From a checkpoint of a small image denoising model.
Model: 6.52M parameters, 32-pixel images, arch unet, widths [96, 192, 384].
Data: trained on aerial photos of the United States (SatlasPretrain), 101725 training examples.
Rows from block 2, named by matrix and row number. Each number is 128 + 32 x the weight over its row's rms, rounded and kept within 0 to 255. All counts start at 0. Numbers have three digits each. After the name is the row's rms in percent of the matrix's.
# conv: 3x3 conv (model.enc.1.0.conv.weight, 192x192x3x3), inputs 55-65, a 3x3 kernel for each
conv.49 106:096142078134183100140113118113082117130126131163112119116088123106171114094130157120094148135127081140135117106117130129088114174106150122162100124131113112158100110151104162173123179126137116098163110107098173043148133183119093098180111146123165141141126114103110135138122175136074082123099178092
conv.50 090:111135084150120040124131113141135142099079061144114125084083136079099148163088133079169099125171181180127163127129132187195165205130165086129099101127095105175161060104126148152161143132153148045078120117106114135157154082160115170140150126154148111154102125114142118149117168138114140127154202104
conv.51 111:129108121163051114121153168099123157073157093153147169121147107129190086134119083147164086174135094156093148176143164125135127100131110160122145128205143145167109128073138136045145112117164144163112159144141132121183146140188100084155146107133138110135161132107158157161135162110135206082123117178
conv.52 092:106143159154208098133146098129157185099211099124120081108161114179147064162169118107143120144171073122156102116117163158067104146111083145135155159118166126135130097125140106194084082104133111124131092073138156147127179168152099050118135109042127144157150007150120056110173077118068000048129056132
conv.53 112:081098127148176136111042151085142093097106150143085135133121146092128068165123159147114149110156138143133120140108086172098192099054137128152156079141127177127152125125104103138161129171112116107152148089093155126134117139120214076067047161142106097129174169102103107137111145137116085164102147100
conv.54 111:158084115149140136102119133124125140102190123162068129094128171111207061128126098115139116179110146088195120146129181163140087103103139152131123117165139167118126115173126144101089133099177069111102161138132159136145114101106144079086106243080130121181119126186118138156112110090150113158122216144
conv.55 088:114113119092099119122115140111145105133127192182145160089076168104086165116145142087130118122179147113101173112124173157165151144139057151184127135104052123128150146157100111119175149129133170119104128122078087109159116150101097128112138143060160123113059076121135144132113134110094138072157175130
conv.56 101:139132162116110055128092116144163120139137154102148155139157118059154104165036123155125113185185176095201115115133175132095101172120159145164115105089111114135131137158152152165137106111117147120104128095108134185089111167112080085154158086158155102179123117090156084172124128130115148171100113124
conv.57 104:097153100205162192098108119139119112192102130113126149158152114127055098123090096099141113160178166104112160158137138103127181091153116119140104158083166174145110147116120181104111150119144097111115107074157150133099122091138118059080116124095120144121111109105124124130102083086176165072127109109
conv.58 100:124162119125156101114152099181140101122150100151115078105174102126077127167135120142148141110092110121160203162080146154189143156191037079103148117137213118180108135115169190110099140118113159108154172110100118169071101120097123084113121155048126138116106105171131136133143095120137052094143134103
conv.59 105:098135131094111146128070160175155113163065144131068156139097101086080108148134130128143134127131120146161139106171065125093113155057156081116178120156119162062172144110182144095163088104157119060161142142120102133156081073112121156160103138170091152126098120144163094112118121153109136099094088182
conv.60 099:139172107116145123122137111108077115133204136146090142115121116088123182093129073168144185107087130103133147132160104118148157112000132097124142131092144129112123115189129120134123137115155149085113096129130163054125127055095180105124169040194134137130084113130140137158102166145097171135143110128
conv.61 093:117087111108143107111177094118140079159051176120119143151123141082120138148158094127106178154105220114198138111198127088171117140104172161145150158172083164115117097110121110117084077103139169074113137071094118107124132149115071142130111079142110114107135143105102090122077116162065179186155084145
conv.62 095:143190116173152119123110146138127122060134098132104119149136132085176094176069117138148144125124126102134115169147174114055098119105139068137173091057108180174110156193107127138090167143118122147131126165111116093120132150065193055096202125157147133134147170122108125107150053168138072173124180138
conv.63 084:131119167154163122124129074105145129131135119118170080096115067162179191144118159083086124120191094156141152185082172068061103088071124136156131147126090075104119122161135088153206148062115149125164126064077075050155124169056107104147107115147129095150107093172204097167123113130112092099118079107
conv.64 080:126089135073171049103128121165053143182156151173136118134100102125172160114133099123103131111144116109132128095098127163163131157157147144182095154128109178074157100058163097112172135123150150096196146112163199168108080128083109108153156140105121167131117167158108169097137142132166147135172125107
conv.65 106:083188205175120013127107068115060053133160157141153168139116139169122100089136083159100077060156143108120140109141158110148118145137105143128098113094113148142123130146188151163153145051092087155122125168129134082100110141150130126146137121100149135137085148133165113160153160079116158153184115084
conv.66 092:088113143129092141112052066181099135152144133112149142139101152150154169117188158103162098145173132103078096165092095083057127138135098103149183143148097080154128140148177150131084145119208137057196149140180141117105104078214110059038119118121142121111049058123167135153116162159066098133132139184
conv.67 091:122140133122070121162129141137178122175108121085181156140159131108142086107141148172160108141107170111169099168080103132255141164134169130078135124233100122100159133116139136169108131130134097046073108105105127127122132123140091093080096092156126120133034085060140100146124082092115193110108149108
conv.68 110:129105076159126100151111140097187160146129178119135101111142120090126066100138116121109152119095126165117107129129109095174129073086127122125157187079178074154112103149107123117144091073154110183158140254128104107128161174148099055114137059124125132108179089162107100170119140129106145135090118102
conv.69 113:180171129099156123135096111078124110096115092159157120136140140095095145136182142146156097123148131140184113104154123135187104136121162093179090143118148095097085132121143149147130138157133129108137150163140100101124108091115107083097117103144143131129123008130170138182137121112100166140124129125
conv.70 086:175160135141175154117059095090133167073114131090099126069119167048153124124165131141142104089121139095136137123124144131180175134046047096109144113131116182174079164156097101150158141092144084068142200068128163128119206109130129062104190065125087136174093164160143200142091100109120203113165138097
conv.71 097:081103123145106123150161079077154105111153138117159125128152162076048116099105156130053123075125142156225144113195167084157184074143069083104139148059115155114151165158101179105160129130126116119140063059131139120174095092068151077073127176138151154156130168098109095094070146075144126116097199153
conv.72 104:112157125157176163087152116146193183146061057129113087139180154160095141128118164121119122110146118147135107137140158109084177172144144127111129063110088115151142123089087126108215125147113135180161163096091126098080080071140133146183183182153149136205130107091121105097151138113171190126144132138
conv.73 099:106116070175177176110148136129130075149123163151181093126131105056141113108144106130105122131217148067180130127155132135137155105111087104110126088105073190114151137116116179124102182156063078103113058104075130184122135101156122147010121154152172133106118098130127142121120093093180126047158119059
conv.74 096:116129139139117136084143127143145109087180143108095124108109123148143120140142138137123133148123115163082118108142135133169102143176085067149126137069118116136117139131089107187084147124121100126108114088145184205161150132120125107105120110096099175149184184150105143134114124166121128115094255152
conv.75 108:091088095078162047101109120076069132124122118133173166138155099120156145184167106179157172109145101110144169144108142130106147055112149145113122151073130160202155140117141178068128161125100183184129166185153168153156153117082123000100184101187110103171096086150101115146110116145068146199139208189
conv.76 099:110088139065098132134131125125113107189084154125160206122076147159142146140127163119145164060151149101080141145177153089134096110159124142100161136074151167123135137109101131114052166132154136104096093122171116122150162155104113056120127163174104115116061083114147152203138069105135155124152147164
conv.77 099:107148168143165112134096080160129140126118108129112108145136070138107151145132107124155190109132093117128208121184124147146113116065057148173090120103144144072164114105106133173111148126131112122144144061212134177187128109140172151038124124049097120191114117172130144184068164102125139084122113084
conv.78 088:107197106121152113101135150173126156079179130126130124150155146097100148124114084141131181131183156123103089184068116100076055104179131143086109119114122120110091155103098123112145129114128150166131099075116162168145090075097162060073158146118089096119092071174099198148151165148064146154092145136
conv.79 111:102163155108205166157182078113181112197073065144101134093124127207099118138094108118138111160039160134111170083086133138129130141109152140154117105093114085124122125135112152060144111050176150061120156148086180120134146154126123171139142162151117128155138190137137133095134133163131064175114157086
conv.80 091:085147150092126143059088136154112141147186123105129120184094170103091124141096081125110117121167115169127157123105122189147094195169076125113147108128062091106177146113138106181083129129141153065156131051079130080117077114146145139126127168156127153151152094093111140107122099113162079079145096123
conv.81 104:120189128152130101141118138131063051126139082116166123141126117096068107128171100116136145131127175125181137144160103151131142112072125145114116093105138100128139122101114143119169149159059164165129119107078096081156137108129111118036141097148146133119119096114165135190143108121108168119127085117
conv.82 095:158093119145187121151130164126098094125121180152114158150133105166154148092106132136133120098171171151121114128131111120123085130103145170184093102134128105150159134135149140074126083092139117080087165080127113137129163137141101063109107054165124095120108158125115091094110167135151197108072159106
conv.83 101:115153124122117074140072123115089121092142117095134121099121103093053088132161171157119122115146167093113072123138152147166128120106113102055111128051127120194123164160161127194157120156139137093128146139098109114132132104133133111154142181124126125105104055105158179152116106131195207097182138143
conv.84 091:133140081208148154106000120141124135148140126131059142155140120097159136107147115119144147095193129130062087166132125129151103102089050131093119141080117135203128137112108109178146085176116132174157158065116161206140113180089124099126112080085173132108135168134107100127139132123143097154192131071
conv.85 110:090140112115175117104165151108138205122110095154180125144103079124149123111101160134136121124177155140143135139155093162142133163088054151091099103185183086107138145129116111055161116107099131129156156140166134120105127109164150112133133110135178152116125080120198129175143134109189172116132101063
conv.86 088:116190115115151117181150162132105161180180184140149133142124120147139067127102164122125141131140146094083160134134104132156103196166088123111153115174086142170138129168185168159136159122134145085139225157089142094144142103154115122106182149127139051121095060110196120111100131145189181117077149073
conv.87 080:158184152147178159117202125147112112103153113131155133107141147134124072138089127133158152115138128138102115125099123180130116136140151136158127111150117117170148071117134076205199125123145118108129145110068128100089128133136165163105171168131150147091179165147127182136091153137170151163144159160
conv.88 105:083124085082113165109128102144164139173139065133091121188138148115094097109094099109114108133136101177133101123175115131108155152104125147157075171098124106131091104093155134077146135109157151168037156108145097073111170184102134061144105084116109069133096074208118102204142153180093117184117125157
conv.89 098:115095153147188119136121117144156135126178118136146147159083155124131091136153118073127099084166074164199143166136163179130123125129154124160151153112113118101115098173165131152119171146097112088106147136133109102118133165074128082075123128145173188130111060096152077086119070108100181139096130153
conv.90 108:139082106128145144117155141103166155156110189117122157161157106144084049176114063158135128181204060117098126078098159079166179109110103123124169140083160146148123091099122157195131140130110117110129142185150125173128170178149138037091117122150132113115090100188107108139129112108109149123145119102
conv.91 102:122109121095140159117152132173103131191163213096101102162145133132140175058096121123131085126138136109051114100057092149176146129117108129120154145127069115111158142172137097155141091145108136126146173129132193108141140154128198132167139176183150105127156162180124173151137138104153166104061109087
conv.92 091:117165137141157079127118113101084128135068127107121162142146164153121118117061090148145119068147106143105143145086096160130150152111099082164112135092091093110171105143116155132178107135145174116112091115127100132104151109128122162164094141102160118121099112124106069112143098138091192151091127107
conv.93 078:143115136154148126093132111148111179127139112140138153116120187064154084135072163066111110084092127108120123122125187158130102117119156143098102101142119132090105182145139132172167107092115140101174175129092146140077136148114111113119098144105094108138108189134147139173153099072072144179156102094
conv.94 116:152146129143193112113104148128166128130133074117141168118122139149132095151155145115095128109193109109133072169140174141155145109132124168209110088144104163100125099081115090101093155138111111161125134072133121048069134138107095129116140122117161191158080068122159177171100035129174126204091100138
conv.95 089:133076120145102130116132108093049102121048039133140144138162163110105169128137143141174112059161127099109143165108119149189148143095126143104100146156041146188104120091121109123166115151177104067130121041124115114134122176116103153154102149085138080119148107199106134131102090152089040104145179108
conv.96 111:155061097137138204116144171152064132156151117152116117160149099150116105081181140146175127069143130137112144128121091163074201118098104096103112132150144117143151101087181158069123164164100134114192144054107163162131121085171142095196093093116138130122089154172114139130177142121135191101118089137
conv.97 096:077137129108214106130185141148137138132169090142139147134107100174090088150140114130130123108085101101103169146113120125102118141176109119124160096053143065139151070168128155201126117114148145077153154055149191152112123161114142107116140082093134150120160119116107124151115150136116045154123186105
conv.98 081:082108123190150131097159074089156150136146138106068100085093107157136176093156154167122070080124159152143174104124181112171166130147123120099160136120178146032146132169139109126166129106141135083031195150116088044115096153163180127087134059124143110092111057134150125122095083087154114133103127205
conv.99 085:122104143153133169121169099099138090150105158187102115064130155144163134105152125090069115094137151113173132118094146077097084122102115193059160071155113069133122087208109152133094152074101139079155140114144108152154135069106164104125144121092088151166108099187118105135094168097126143151082050166
conv.100 111:156125101156122117125089174110142068138105192101122205136064130151187138150091115131109162142142067138085114117142151126098108078142148141163134141075070099080162074123171097191142103109162157073119116107129131118141075121151156159128142162143098128124108093153170113145107120134168134140100128141
conv.101 099:134149127045145115126163140118107156085137134151147165133151159099139124072117133162128133177132109143202119159131108113080152139220134120149177212137134087114172132088123092148096141165121120160156198125120118189139102132157134092098117134110132125113157039098106170156103145144126095097068151141
conv.102 100:137100118121145153157197123128173130116187107113165104137143174091145196135090129108138115148150126100096091134096147147186149136204160177126131115110140149156135111155168133159151087138123145132109151078140124120168146152133144170192142202091118040197137115133157170126133155129160065122156185170
conv.103 104:115089123111092086138121193108107092086078091149106140151059172074018074142151135118127146081120125111112096127140120175202169166164140129113109080102154088099118075084121120077076144083143139099123117013065134107107134116133113212207145170116144093103122119111118126193093133125108114147145135158
conv.104 102:151129130090153112133102106127172089166225124097180121128127153087058093078164106123131155167146073137181124130110116141109113149070095153122134069139161082104122097148123097187138107145151158142119146100113168148130131092088125125078150084131099089141157169136122120182124107196166130129084064130
conv.105 092:136090153157162101133147129176146091147194165091109108134157147131119152172127160108160107149212114126162170136092096127158098148139106077108149143119066145179157093097174143138115131131151132096124128117140115092183102124150131129094128142156074126118121060144162154129137124101097132078113137147
conv.106 094:094079071125129130087121167140131144090139085143128184111150118162158153120109115146141117086140054078050101145085207109110062173145136161148107138129087118122107121131069155148246124136119123121146101062043139072129090135127156223230140182143107108137188138101150146092181117175116207162123173142
conv.107 119:134103192191254192123155143162133153050035144078088088091080093142177129138126107117099128118100111146099108138131116114153095113173138131168128144119056123162091122058078115154183159148132095077102120154123132127165121119137117104149096116151156132084121091120110138138119137118120116169207216150
conv.108 098:163095129117112146087180142081109141132175114159137161091138157115153141155085175135075138142184147092129106119151153116169168149164067139144098084110203151185083120124096135149117122141117077127160138129150157122080126110137142099098090114112101110107100101097155113187100115128140179105116150139
conv.109 112:123087133142035199123156124102112131144114102174142157141152108157045164168078177165110135174157104142062144129109105130134116138168081145136129102185133129171165124129110128083147146115122134109095167184109157078147157138111094151081106129107140118117135080130131160140127166146127236130125173112
conv.110 094:119110088130062128121130117119100133136157200142098092123178168172176123145172127123125103114149155089122157119068179110138126090183145170179101176134104162124127115171129122124108156111154105109103104128144080122131096059101146116175141141177087154100147131140156128115105091093095200153151134111
conv.111 107:146108118168167132143116096130051091149059098146134127094089095130131139173115095148200136123042137110125090118146194068133162076121132113132140144111149154116094122119104145140107131119111114152148002084124124145158132070157087078161178097133184115122178088105133149145117141087133151123189161130
conv.112 075:118131140142161128134147149093145175151207183064079107110138163156143165160170082116093151101186175102166128116108108072138165117061153110151101124104068166046133119126128195139095154070108145107128097088088124151096117161153108157154079102143144107123094092146141075137142135101136116145107136120
conv.113 083:089134137147134112156165113154189125108107114066148072159138127159142156155092158151149149173164213081116115111129105128131120128149195135113056107151120131173164106152147171153140144148141115079126112057119150101135134053118114121191171179175147131108148129116130127147162163085156159092087126194
conv.114 101:181070147121191126129197091148183089145080106143153106126130123131156085156060168105097180142146130077166139128179113163089169195140070132157092080116147153103133138133114139098165113135102154089101137084124096162126142093137080067171171178086110167124105125103117108189079150152128105110153148130
conv.115 110:165054144175222134088115151081163130143128127100140107111119166184154147094190070112195099135177139155168138131120122120118111125067149119160106180144081070144155134074085125118111132128094135149108097139088108122141131134158091074174150130087121070164096146227162147094120139160149115172127116095
conv.116 107:134152135207161117093065147140179117144142113109091134109099131149142100182165179091176114123187138178055089162144172103129147084088083143120127090088135129068070149120167160158120118137090140130103164114139161128069118128084078123166158137187181140146096106071093159169114153135090135155137093112
conv.117 090:119161144160157131117115101170115102121118148143144089141114138164191182111094124115113149138141185166157104135182135151141180162137041133125097088154122144134134163118168121095145137105105143072088082107113154146142098103131079140092155107072130108107107103095166115148118097107119137085158227105
conv.118 090:114149067095186128128109119134144121138212106138139006111179136119164133110169111085162158155159177152165120157147132128106148102105163147146101077079094168117172149106092175137158090112123097088124082135080165183143142074114136000077131077107123130218142138165120121088097109130158170120119142111
conv.119 101:137101122119147064122183102105128157117199128116106128155114163131144105111149141147143119161119079111123114168112135148074063092144123104163173093191175168119151149108109123153077172146073129154147102041175151120172139179112080161076140075137103091106111216116130139157109139156145071134149111155
conv.120 106:143144143088134173098093123141158151128086115055090115167087137121150111121181122184155130106115224116088143086127140121094153121088081150140132112155146153176112131090121134126157143137068143178106078081109144136155141103122127119104111174071138097175170108192071177122175162108125120149125110128
conv.121 096:089154076146157204086154092150063139147185160131134149134138126208154138174164168172157182039158144129119186159166085120183167097087114144103123143105117096154138123110134118060109199113169132104076162127141141095125160074142161088133093095183158095098120125127133144150079142144177168123108097133
conv.122 102:105152115093204160152118123143138128105102145168188111114101135171158081134184138130111137117056056144144154081129103071151105108117149163171153107093151123048164170184138142251165130101162099141191144172165151164104124105116123024049146114201141119103182127134094122138120153155126164114082128135
conv.123 095:140102082149169075167164113156068133177088132146133157136107100114062129206151132107102081141179128160093119094122129073081133065076128128120142069136102121144144076135173181129165157129107132070145105075151117097118155068130122112095088148131131143140120073089117107140102137111171152172098080112
conv.124 103:147144118148093062101191173134122115120173170181196097107152131122177078129088126180142130128133121096103131091139096135128104124154140114119191158100073150151154110144139101065140108131156138160128126147168091080183134074146097087201150216150124112149098164185159194146112145119141115128158149149
conv.125 093:128165125124142144139085087161148159114141107101138070172143155178171199098177133121156114155113174112157176122108119145150137129138115098160124095127140179156139135130142144111158122106116149097159112110134146190129149184125111102070115149125139071111110184155173187171081179140131144173069118115
conv.126 116:122177076110127169095076204133113154146182129107085142126113168128179105119139149135120151100110156115166094093114123076100145139049096168200109131141179094082127154097162130128137127092164112106160110137143123117085108098124113078129152091197129112143114096197113130167110148138076184126089117075
conv.127 129:122153170126127158156116159165098097098166115160121089123094133187066105117170129124112123108099123175129134134149145158204159123059120117089135133227139086107174162193166083191120154159135073074138118159140106160091105136176121223147122103121145137107122095084140108102134105106171133102101097128
conv.128 107:095116066113064110106095120087093144083041115123119138132114119144118136124165129126153125138145164096133121165153158081139144135102148084087106113064134167086153158134107156196097136186108102170154100069130136161097115132135075126113124113186062052097080095100109057139156166080183151093119112168
conv.129 080:091137117164167118147154151143105138087078077124101151172060090094061118121110135108147141091071121041136129147092088131145090145174124155125168160096127076093151144108141145134182114091148153062161155062095168126091121138139162140146127148156123104156171102152157120094096174137120155154093124140
conv.130 090:100145082153137038167105121114162110132165148101183134065149166120111126148106136147117115158153122123093144104162144150148141123133161122123164189085124159078104122105137064130120158172136078194123162158148132178145113109095115108095124076163107101130173183139137136131067128069106102126103165147
conv.131 088:129164101184154188144143145107118146057167167137122144034145119107151160140087194103124158094177193089182172137148090155148151144123071120131177228119101162078128076163174132160101160161077146109123120083110147092172137109152207104090161082115117101108033171140135158130094136153094179114099193101
conv.132 091:134099152090121123107121149124141130130177220126128126110095150139167104133130149122148121139104182138137130105074098125128127146147121114081133118074083134105129114138119111114001109113150098078160158080164139176174106144170126105114109129122119090104095123176122136145123118135137019057164174123
conv.133 080:113144125111185143118151186104119099142071140156113189144141113159089131115128109090115085162130113115149092146168130139132131164199092125130187126099144154131152153144125178153171171163068141183139155102147112185165106168161102079104102109156164174185103094098150137170126184128160177112132129156
conv.134 081:123141098123149167121133098135086137059105090135116132142086102166070067103134117139134090131161231085190147113190112137106135124137145103193077104119120097188142131129100101129164108085084192084141146076143123146108146110142152072132130062113141131138114100094130079145129172138144181225113142095
conv.135 093:137152147114166049125135134147089117143110243219142169117110100135152077146150078126141066152198142138100095148184137143096151166105111169123110110068058106127184116135183083153172086124107098098053109135117105089145116100145171136083148097151087116104130075067151188104095140097221210148093134086
conv.136 098:120149068114146154124087112090089114087099193152170122166070120124075138135096148167175160107066161102120113123092104098126129114122068098088145143153099194095111135147156118099116128117170093103125147147105141134146162108122104091031178170072086104104106120231118150131123156112075132170170149101
conv.137 100:106125110130095150101132148098099198115162078168126119122136086134114130113133141171136168140141082117126131143074124099137077147083155133104189129187130158154143131160128166097117136121135154104123102064157142108163138176132146080054103137141177045124101093202138095152166151089121091099149028126
conv.138 104:123091095132126142100125125094182139074161171111047097055150139160126058119138135067186107102095139155176163143084188041066131118050095139151146206162149090099167131084119110160083123129105179133122067036150169141192121206109110086122151135148135117195132141222111130105115138101138054113094075134
conv.139 113:121128183109113142120097156154130109128136092127164139097140149116153175123113106129145108086145114170124074175129140170155107087133176147074163158182079156149102129158115165118118115153127134099118091137123159101116144132114135089104135084116123135107100168111103115123140108129118146138137181162
conv.140 101:149159125116081091168133112099161164138162173128088097125102130111112131112171166122092156057091126108142121124135117161132124126090131104117138116110169105149143107125118145202159126123158120131127160164146123171155129133126174105141090103141171140154126123157162097114105134164153160117149130096
conv.141 102:162126108141233125140181121142171166150056092119123125141130164096116119147107127122180130141144146095165069113162105165150121149058105114120112087119132117108135138138163120129138160122118119102127170156092098114116129107134109110057123170085121153109135064090128128113128124133078156072070130143
conv.142 111:045204126145125140199119090145107116123185144163075142132122118080191127141110152138128116112103178168121110167131125115115161110099124138166121149149145180020178146169116091164127155116138153158142156054147096203143105178126160067083107188137136119120128091124103171098129078148109215096086155155
conv.143 106:144109147077111127073076135107106117121125137144115153154139118117145108139106099130125091126116101138057125131170129170155135085056067167134117152078105095207105139111156133135134202169084179106129140161092120100107108101137098047110151123122129112099079113133117161151138130150146188108124146103
conv.144 097:151127141135090057126160155147111123101164090139166118115105091145116106103172116142137077149126107107128066102162089119119128106151249133138152133163122194195136114081144107077108099137154087092109128126153134082137128114173128091149080099108095107121117094120138181171142157089134081073104073173
conv.145 085:123118088121165121126118166126147113126157168076083122138123083136148160063149123116100066133181105103119138149107092130085180108200165159107150085078124127085102117111084144119084112169173140176159164104153088162153124075122110094100170144132149145161169192159171128122164102129099098098160094176
conv.146 090:132091076167161115133129113083146181149113166095107123109166095148144118126100083065119106117221225074210120136137156168165152131052116199122124058111144170138107099147134068097146121107091142137116126117072129115085159104134106137145130115127095115146131130186119097153059123122127158139099162123
conv.147 089:113091095136132115105078104113143115135161122151131133084158199080128091134113134153109140150119084142143107141083167120114148105145162123150152105109132072102205128161121152102062152176068142144173177189185170187116112125130102071125114139175130101198173147246138151105112109171128106124127134221
conv.148 101:123152158115147091138145161165122199121164173160092139149130141135166115105108128163054125109150196124082155102111146094137106133180132152115133145031126144123097160179046099131150139138119116120181172145115134163157114138193148116168140180122110085168101122192142155064108106066085120137070111169
conv.149 115:173134074074095199126138140149073203114165077058139126116159108096078170173129136103154134144098103098178119182103107178119102103155133145107117097153147175119106126206108158054128146120060088140171153020137162173142114085121142146148130127088097162165157094141127097149114164103130133128109118140
conv.150 108:107085121126127112143112129114158137123216143138113134092152161140185156120171105153118117137089069133103099158093136051049088090127120132118113142157097117082125150153164154142162155137154087127142133073141112096094124083130081045117100086087116112127169137126058157111136165154076155155105129111
conv.151 096:081090145136153123144139121176108106149058073113150110146123094137166140133167091069197138173169110073130148142099089121078152130068173129106142109142122139148118110040126160144127143122154155113137092194114130138154134127102143110125149129140168048178169059185096133116090114159163129171128111124
conv.152 112:133136150109103105135163134081171132167110166145133059059168114126136117192099074127111129112115099108095085179136140121076169137178166164135148094078142097156121124150074182133160134134129095120157103076115124119141160115115122161132099154108064165121178107165149119064120098163164147123123139147
conv.153 107:101133134074161133111118146199104035162140198061146120137126106098139184109141120131130144162085153118087124139105141152157145138140138145083128121137106141158135170122097196141118090154145086060137138110108102157130088074146177091122131136108092167129125112148160164138114099090088148116169173087
conv.154 096:130135134112062113163178158135062147183186174134092134103161131126146215108056082102082103143195110096138159121135193137066129139149119153188070111062095081069134160154132098128182086095134134149112126131163122108204134145140089062133170110138098089114123135142119196171135093131129204146115094105
conv.155 104:181101108143192093117243133170188113179170129122173162102168130173074149119089105108094130163137105144150093158124130140179138145191132168159143086178176107120116138092147179150129112131117149122116152105201109111152143161108082133104103176110114077108187150110148093142107121104110077133118150180
conv.156 126:131168165131111123126150199156164060108149131160106120135096184122129120102183176114145180133222112098143100090103142130097097172072120110145117080115116189134108137052146123134115085127088076128126146203120106070138151124122124131107138056134139093175114091173143139151184064093126156193144060146
conv.157 106:139090134149117159176162165114163154144148127182159176100126155133115128164131149101117169149186134100087195144137111089144116106137191105100113161115118137159140171128115077069124151122159140106090138130127113062108146132146196115152077121161132137133106111118137124140100130118157125147061111142
conv.158 098:129097099128145156147153099120185192116177164101157105142201156136110138118152103163132158168189206110157171103131099136078128173187158162118072116103135166150138120185068118076091143133145131180116128132124123140124154141182090090127124198092102084166143123156115152125111127155134114125132091162
conv.159 084:136154113098135091144135105132116095118100118147150178127129103161134076176148054167110119174132081154135119120140109187106132141112148117079185111093057156115145136127172065131174124128145140125125094112021078155134147122118099091154113099109094159155135104141120139145091109154210145159139114112
conv.160 116:151149149215154113107143136149090123115080096145139123137162163088118151096125170148111142154168097107111106147139124146035138122141142123147126181057136165255145110124125091176178103102126129136137137020068109175157127120164119150154117121120119144122084129144105158172152145132076103141080149157
conv.161 100:123102139173063155095107137089143160091124106044158171151152135132091154116111132136120130077194129123143076098109121097160100098089150131189136082144154116174137118136127152085160116107152097163128102121171135084147137168106150119181154036156144151147146169100138089154121155177121189116117138109
conv.162 099:153135163119156116118149094123120119146129143113152176119116109117087068115143129084108126153131087158159080115088128144138143106126071106134108069114156150154139124109162134133061145159137131097125097101124099172137128126140091026121168163099104140168071099101123129207154142150140112154148127143
conv.163 100:156077126131167147111171118123167127126128153116153181101154133113122180156143127083170147106099140152162155136112092122147144088189154089121160155117140110104112143082173110095116126123126127145106140163169119215159166094129105087094117063142109132160131108172126038171105069146086099128109150085
conv.164 111:113121226183096107136141131137111062098112132131147120182141074139144197126142084167127124138135086174123108117174139141116035121132194108067172169134043153118164158108144099118154078074155123106155128175063070133207141080106130159203111096088157127155122161199124116109064107139152129084127132144
conv.165 108:087137113124088159119087151163125143119140101115088123134121149107108188120113106146138108183092059137094150116117108127175142103222095161118171166165193078167076133117146082146103120140088175108149145054149146097163131166160106154113113140164153082132185081161138166169091170132087070063139153123
conv.166 088:102162073111161097127169151170119061136133141138130147165102127125099133132097126106149107154193161187133125144133050161177145094204155118129104122111162146125112167126117087135087055140153159067144078140142106137214155079131114146086096140178121121166129119140133150198138155152162132128128144099
conv.167 110:138168082136089082086223119130061121086195115129175113171112139106143185123092051139122172108154130144102088122164165139099128132161135129139108112048212151171106159147145125093118087127149167123115131162165143091118147157113131110121119061115133146083082117185120116164120102164140148139130152129
conv.168 109:136110083132173109145133074175105117096143075102110098174107087104204111129116138175119140111166110116118155114139120143109104106159131109149099146084156137078139098104203115174086118168116168095112131172165100137170159110122151197100144176181167127102132170092113177157150142137140020118126135095
conv.169 119:147118158142121137118147153135139148104099091167131122121172148130129089138035086118104146150160059093098137118133149118134157114143129103090133132049112127197094112169125118186158147121152086147186136039066139145164134119126140193223147129069099107070172222232117097120153160108091100020085161147
conv.170 090:192137136166162153030146124089126150104163170137160187122047164107075098173098141058151105167179187086135173088099182188093093068128123116123177117052078113161130119114151114123126077158107137093136140064126139140167110081124095071085112135094157186173028107108119110136107134138138159131134074110
conv.171 093:067164125141192163138138181140158106104104132141153141141111136143098088164143068100206156126137208098118126075127122136115109149118148142100116125107026135133106126088110131078089179150106145113130163050140134119045092130123154076079185095094132153062150182122162127086129125111167178112074173117
conv.172 098:160091120131160170101070144164189117145146092107113118102149154097136159185152158076111135133127090148115103120115141130114207113148088175117105111166185089103044092106140178172090138151104150187099074051142146139121161135121108188057191107116150121127180101156081174124155158143053053104122079124
conv.173 105:122060113159063126114105190088134132070175132118174166074119146091145099079155157098187093097133119176152118125173159141255105160145089125112124166126132182122139104095147080221138102110131109140117118086139134159132151098167129096095145150153166086119135113174143086125087124153109083130134107138
conv.174 109:122114135063157131143079133139190152093139152128087144159153129118163150047176139098161149119145110136111170123055119145168165117108165099122110136168126166155137120092154100110163068079146161111092160100104122101165159134121077166106112038101134120145090183134090136114143131125107115113095096065
conv.175 110:125153091117147146144114095144110137145140132092133114138117081122179159149113105143121102156126172098105164168152126105173139118146090102141129119082123132167125170135143082128146151090092103120136199160108150094168104102132141155119177154094149145141163126150075118144107125117156111085139216127
conv.176 119:135189152112136104132082185138099123126025172125108148129111118158218104160119094116162142149066133099140122136120205051146151127149102127134123170114029130127131118131131090198146143102116121133118128161062146081120147141106113241129119171116142125156165117145141145053147150095137096143118227133
conv.177 119:147153133118125097190118103141114124186168122122140118112108095108166148147150109070088137141046063161123098085122167063090088162174111112171139106201131149119150120139182135182135121135079123161095129181141091097131132098071124200086123199078125141144128123144129088147139103130097022101158066131
conv.178 098:124132113127163034121126087117159143139131156153175171154096091093088120159080147114170110049124119082119122126140131128149164122073107128117154130099110140125084127111153081062135122166146115093182152182107122131146130127129097095056097100147135173148105151147129180140109117095070120178125127151
conv.179 092:120097116105121122172131159134152082175110135129133170132104139176083038093126138098117127147071151175099086121150121140111210094149196115136062201212225140153113129116117150169120105124128130156132054104102107169138095104122113132125104127143148123103169161080132095134120119171099086189112099059
conv.180 079:118191129173168132122137108078131187117130112167130116181112096127171139140085096178144134130127143137116127149117113088138098147162119113126197120135151151101103176199093154140105172156142140152146117148086175084078063155159125162160102105181091144152080128181084169109146167153143169168170143078
conv.181 076:095091173113143163142116136104147134112161186136193170113118120101149154052098134146189159153134141132166075128129151162152029159107134126114087068167125130093158164138083135176160105155084149086139125084089146046111140116095195092116127168140154114147116066150129102174165130116153121143141150042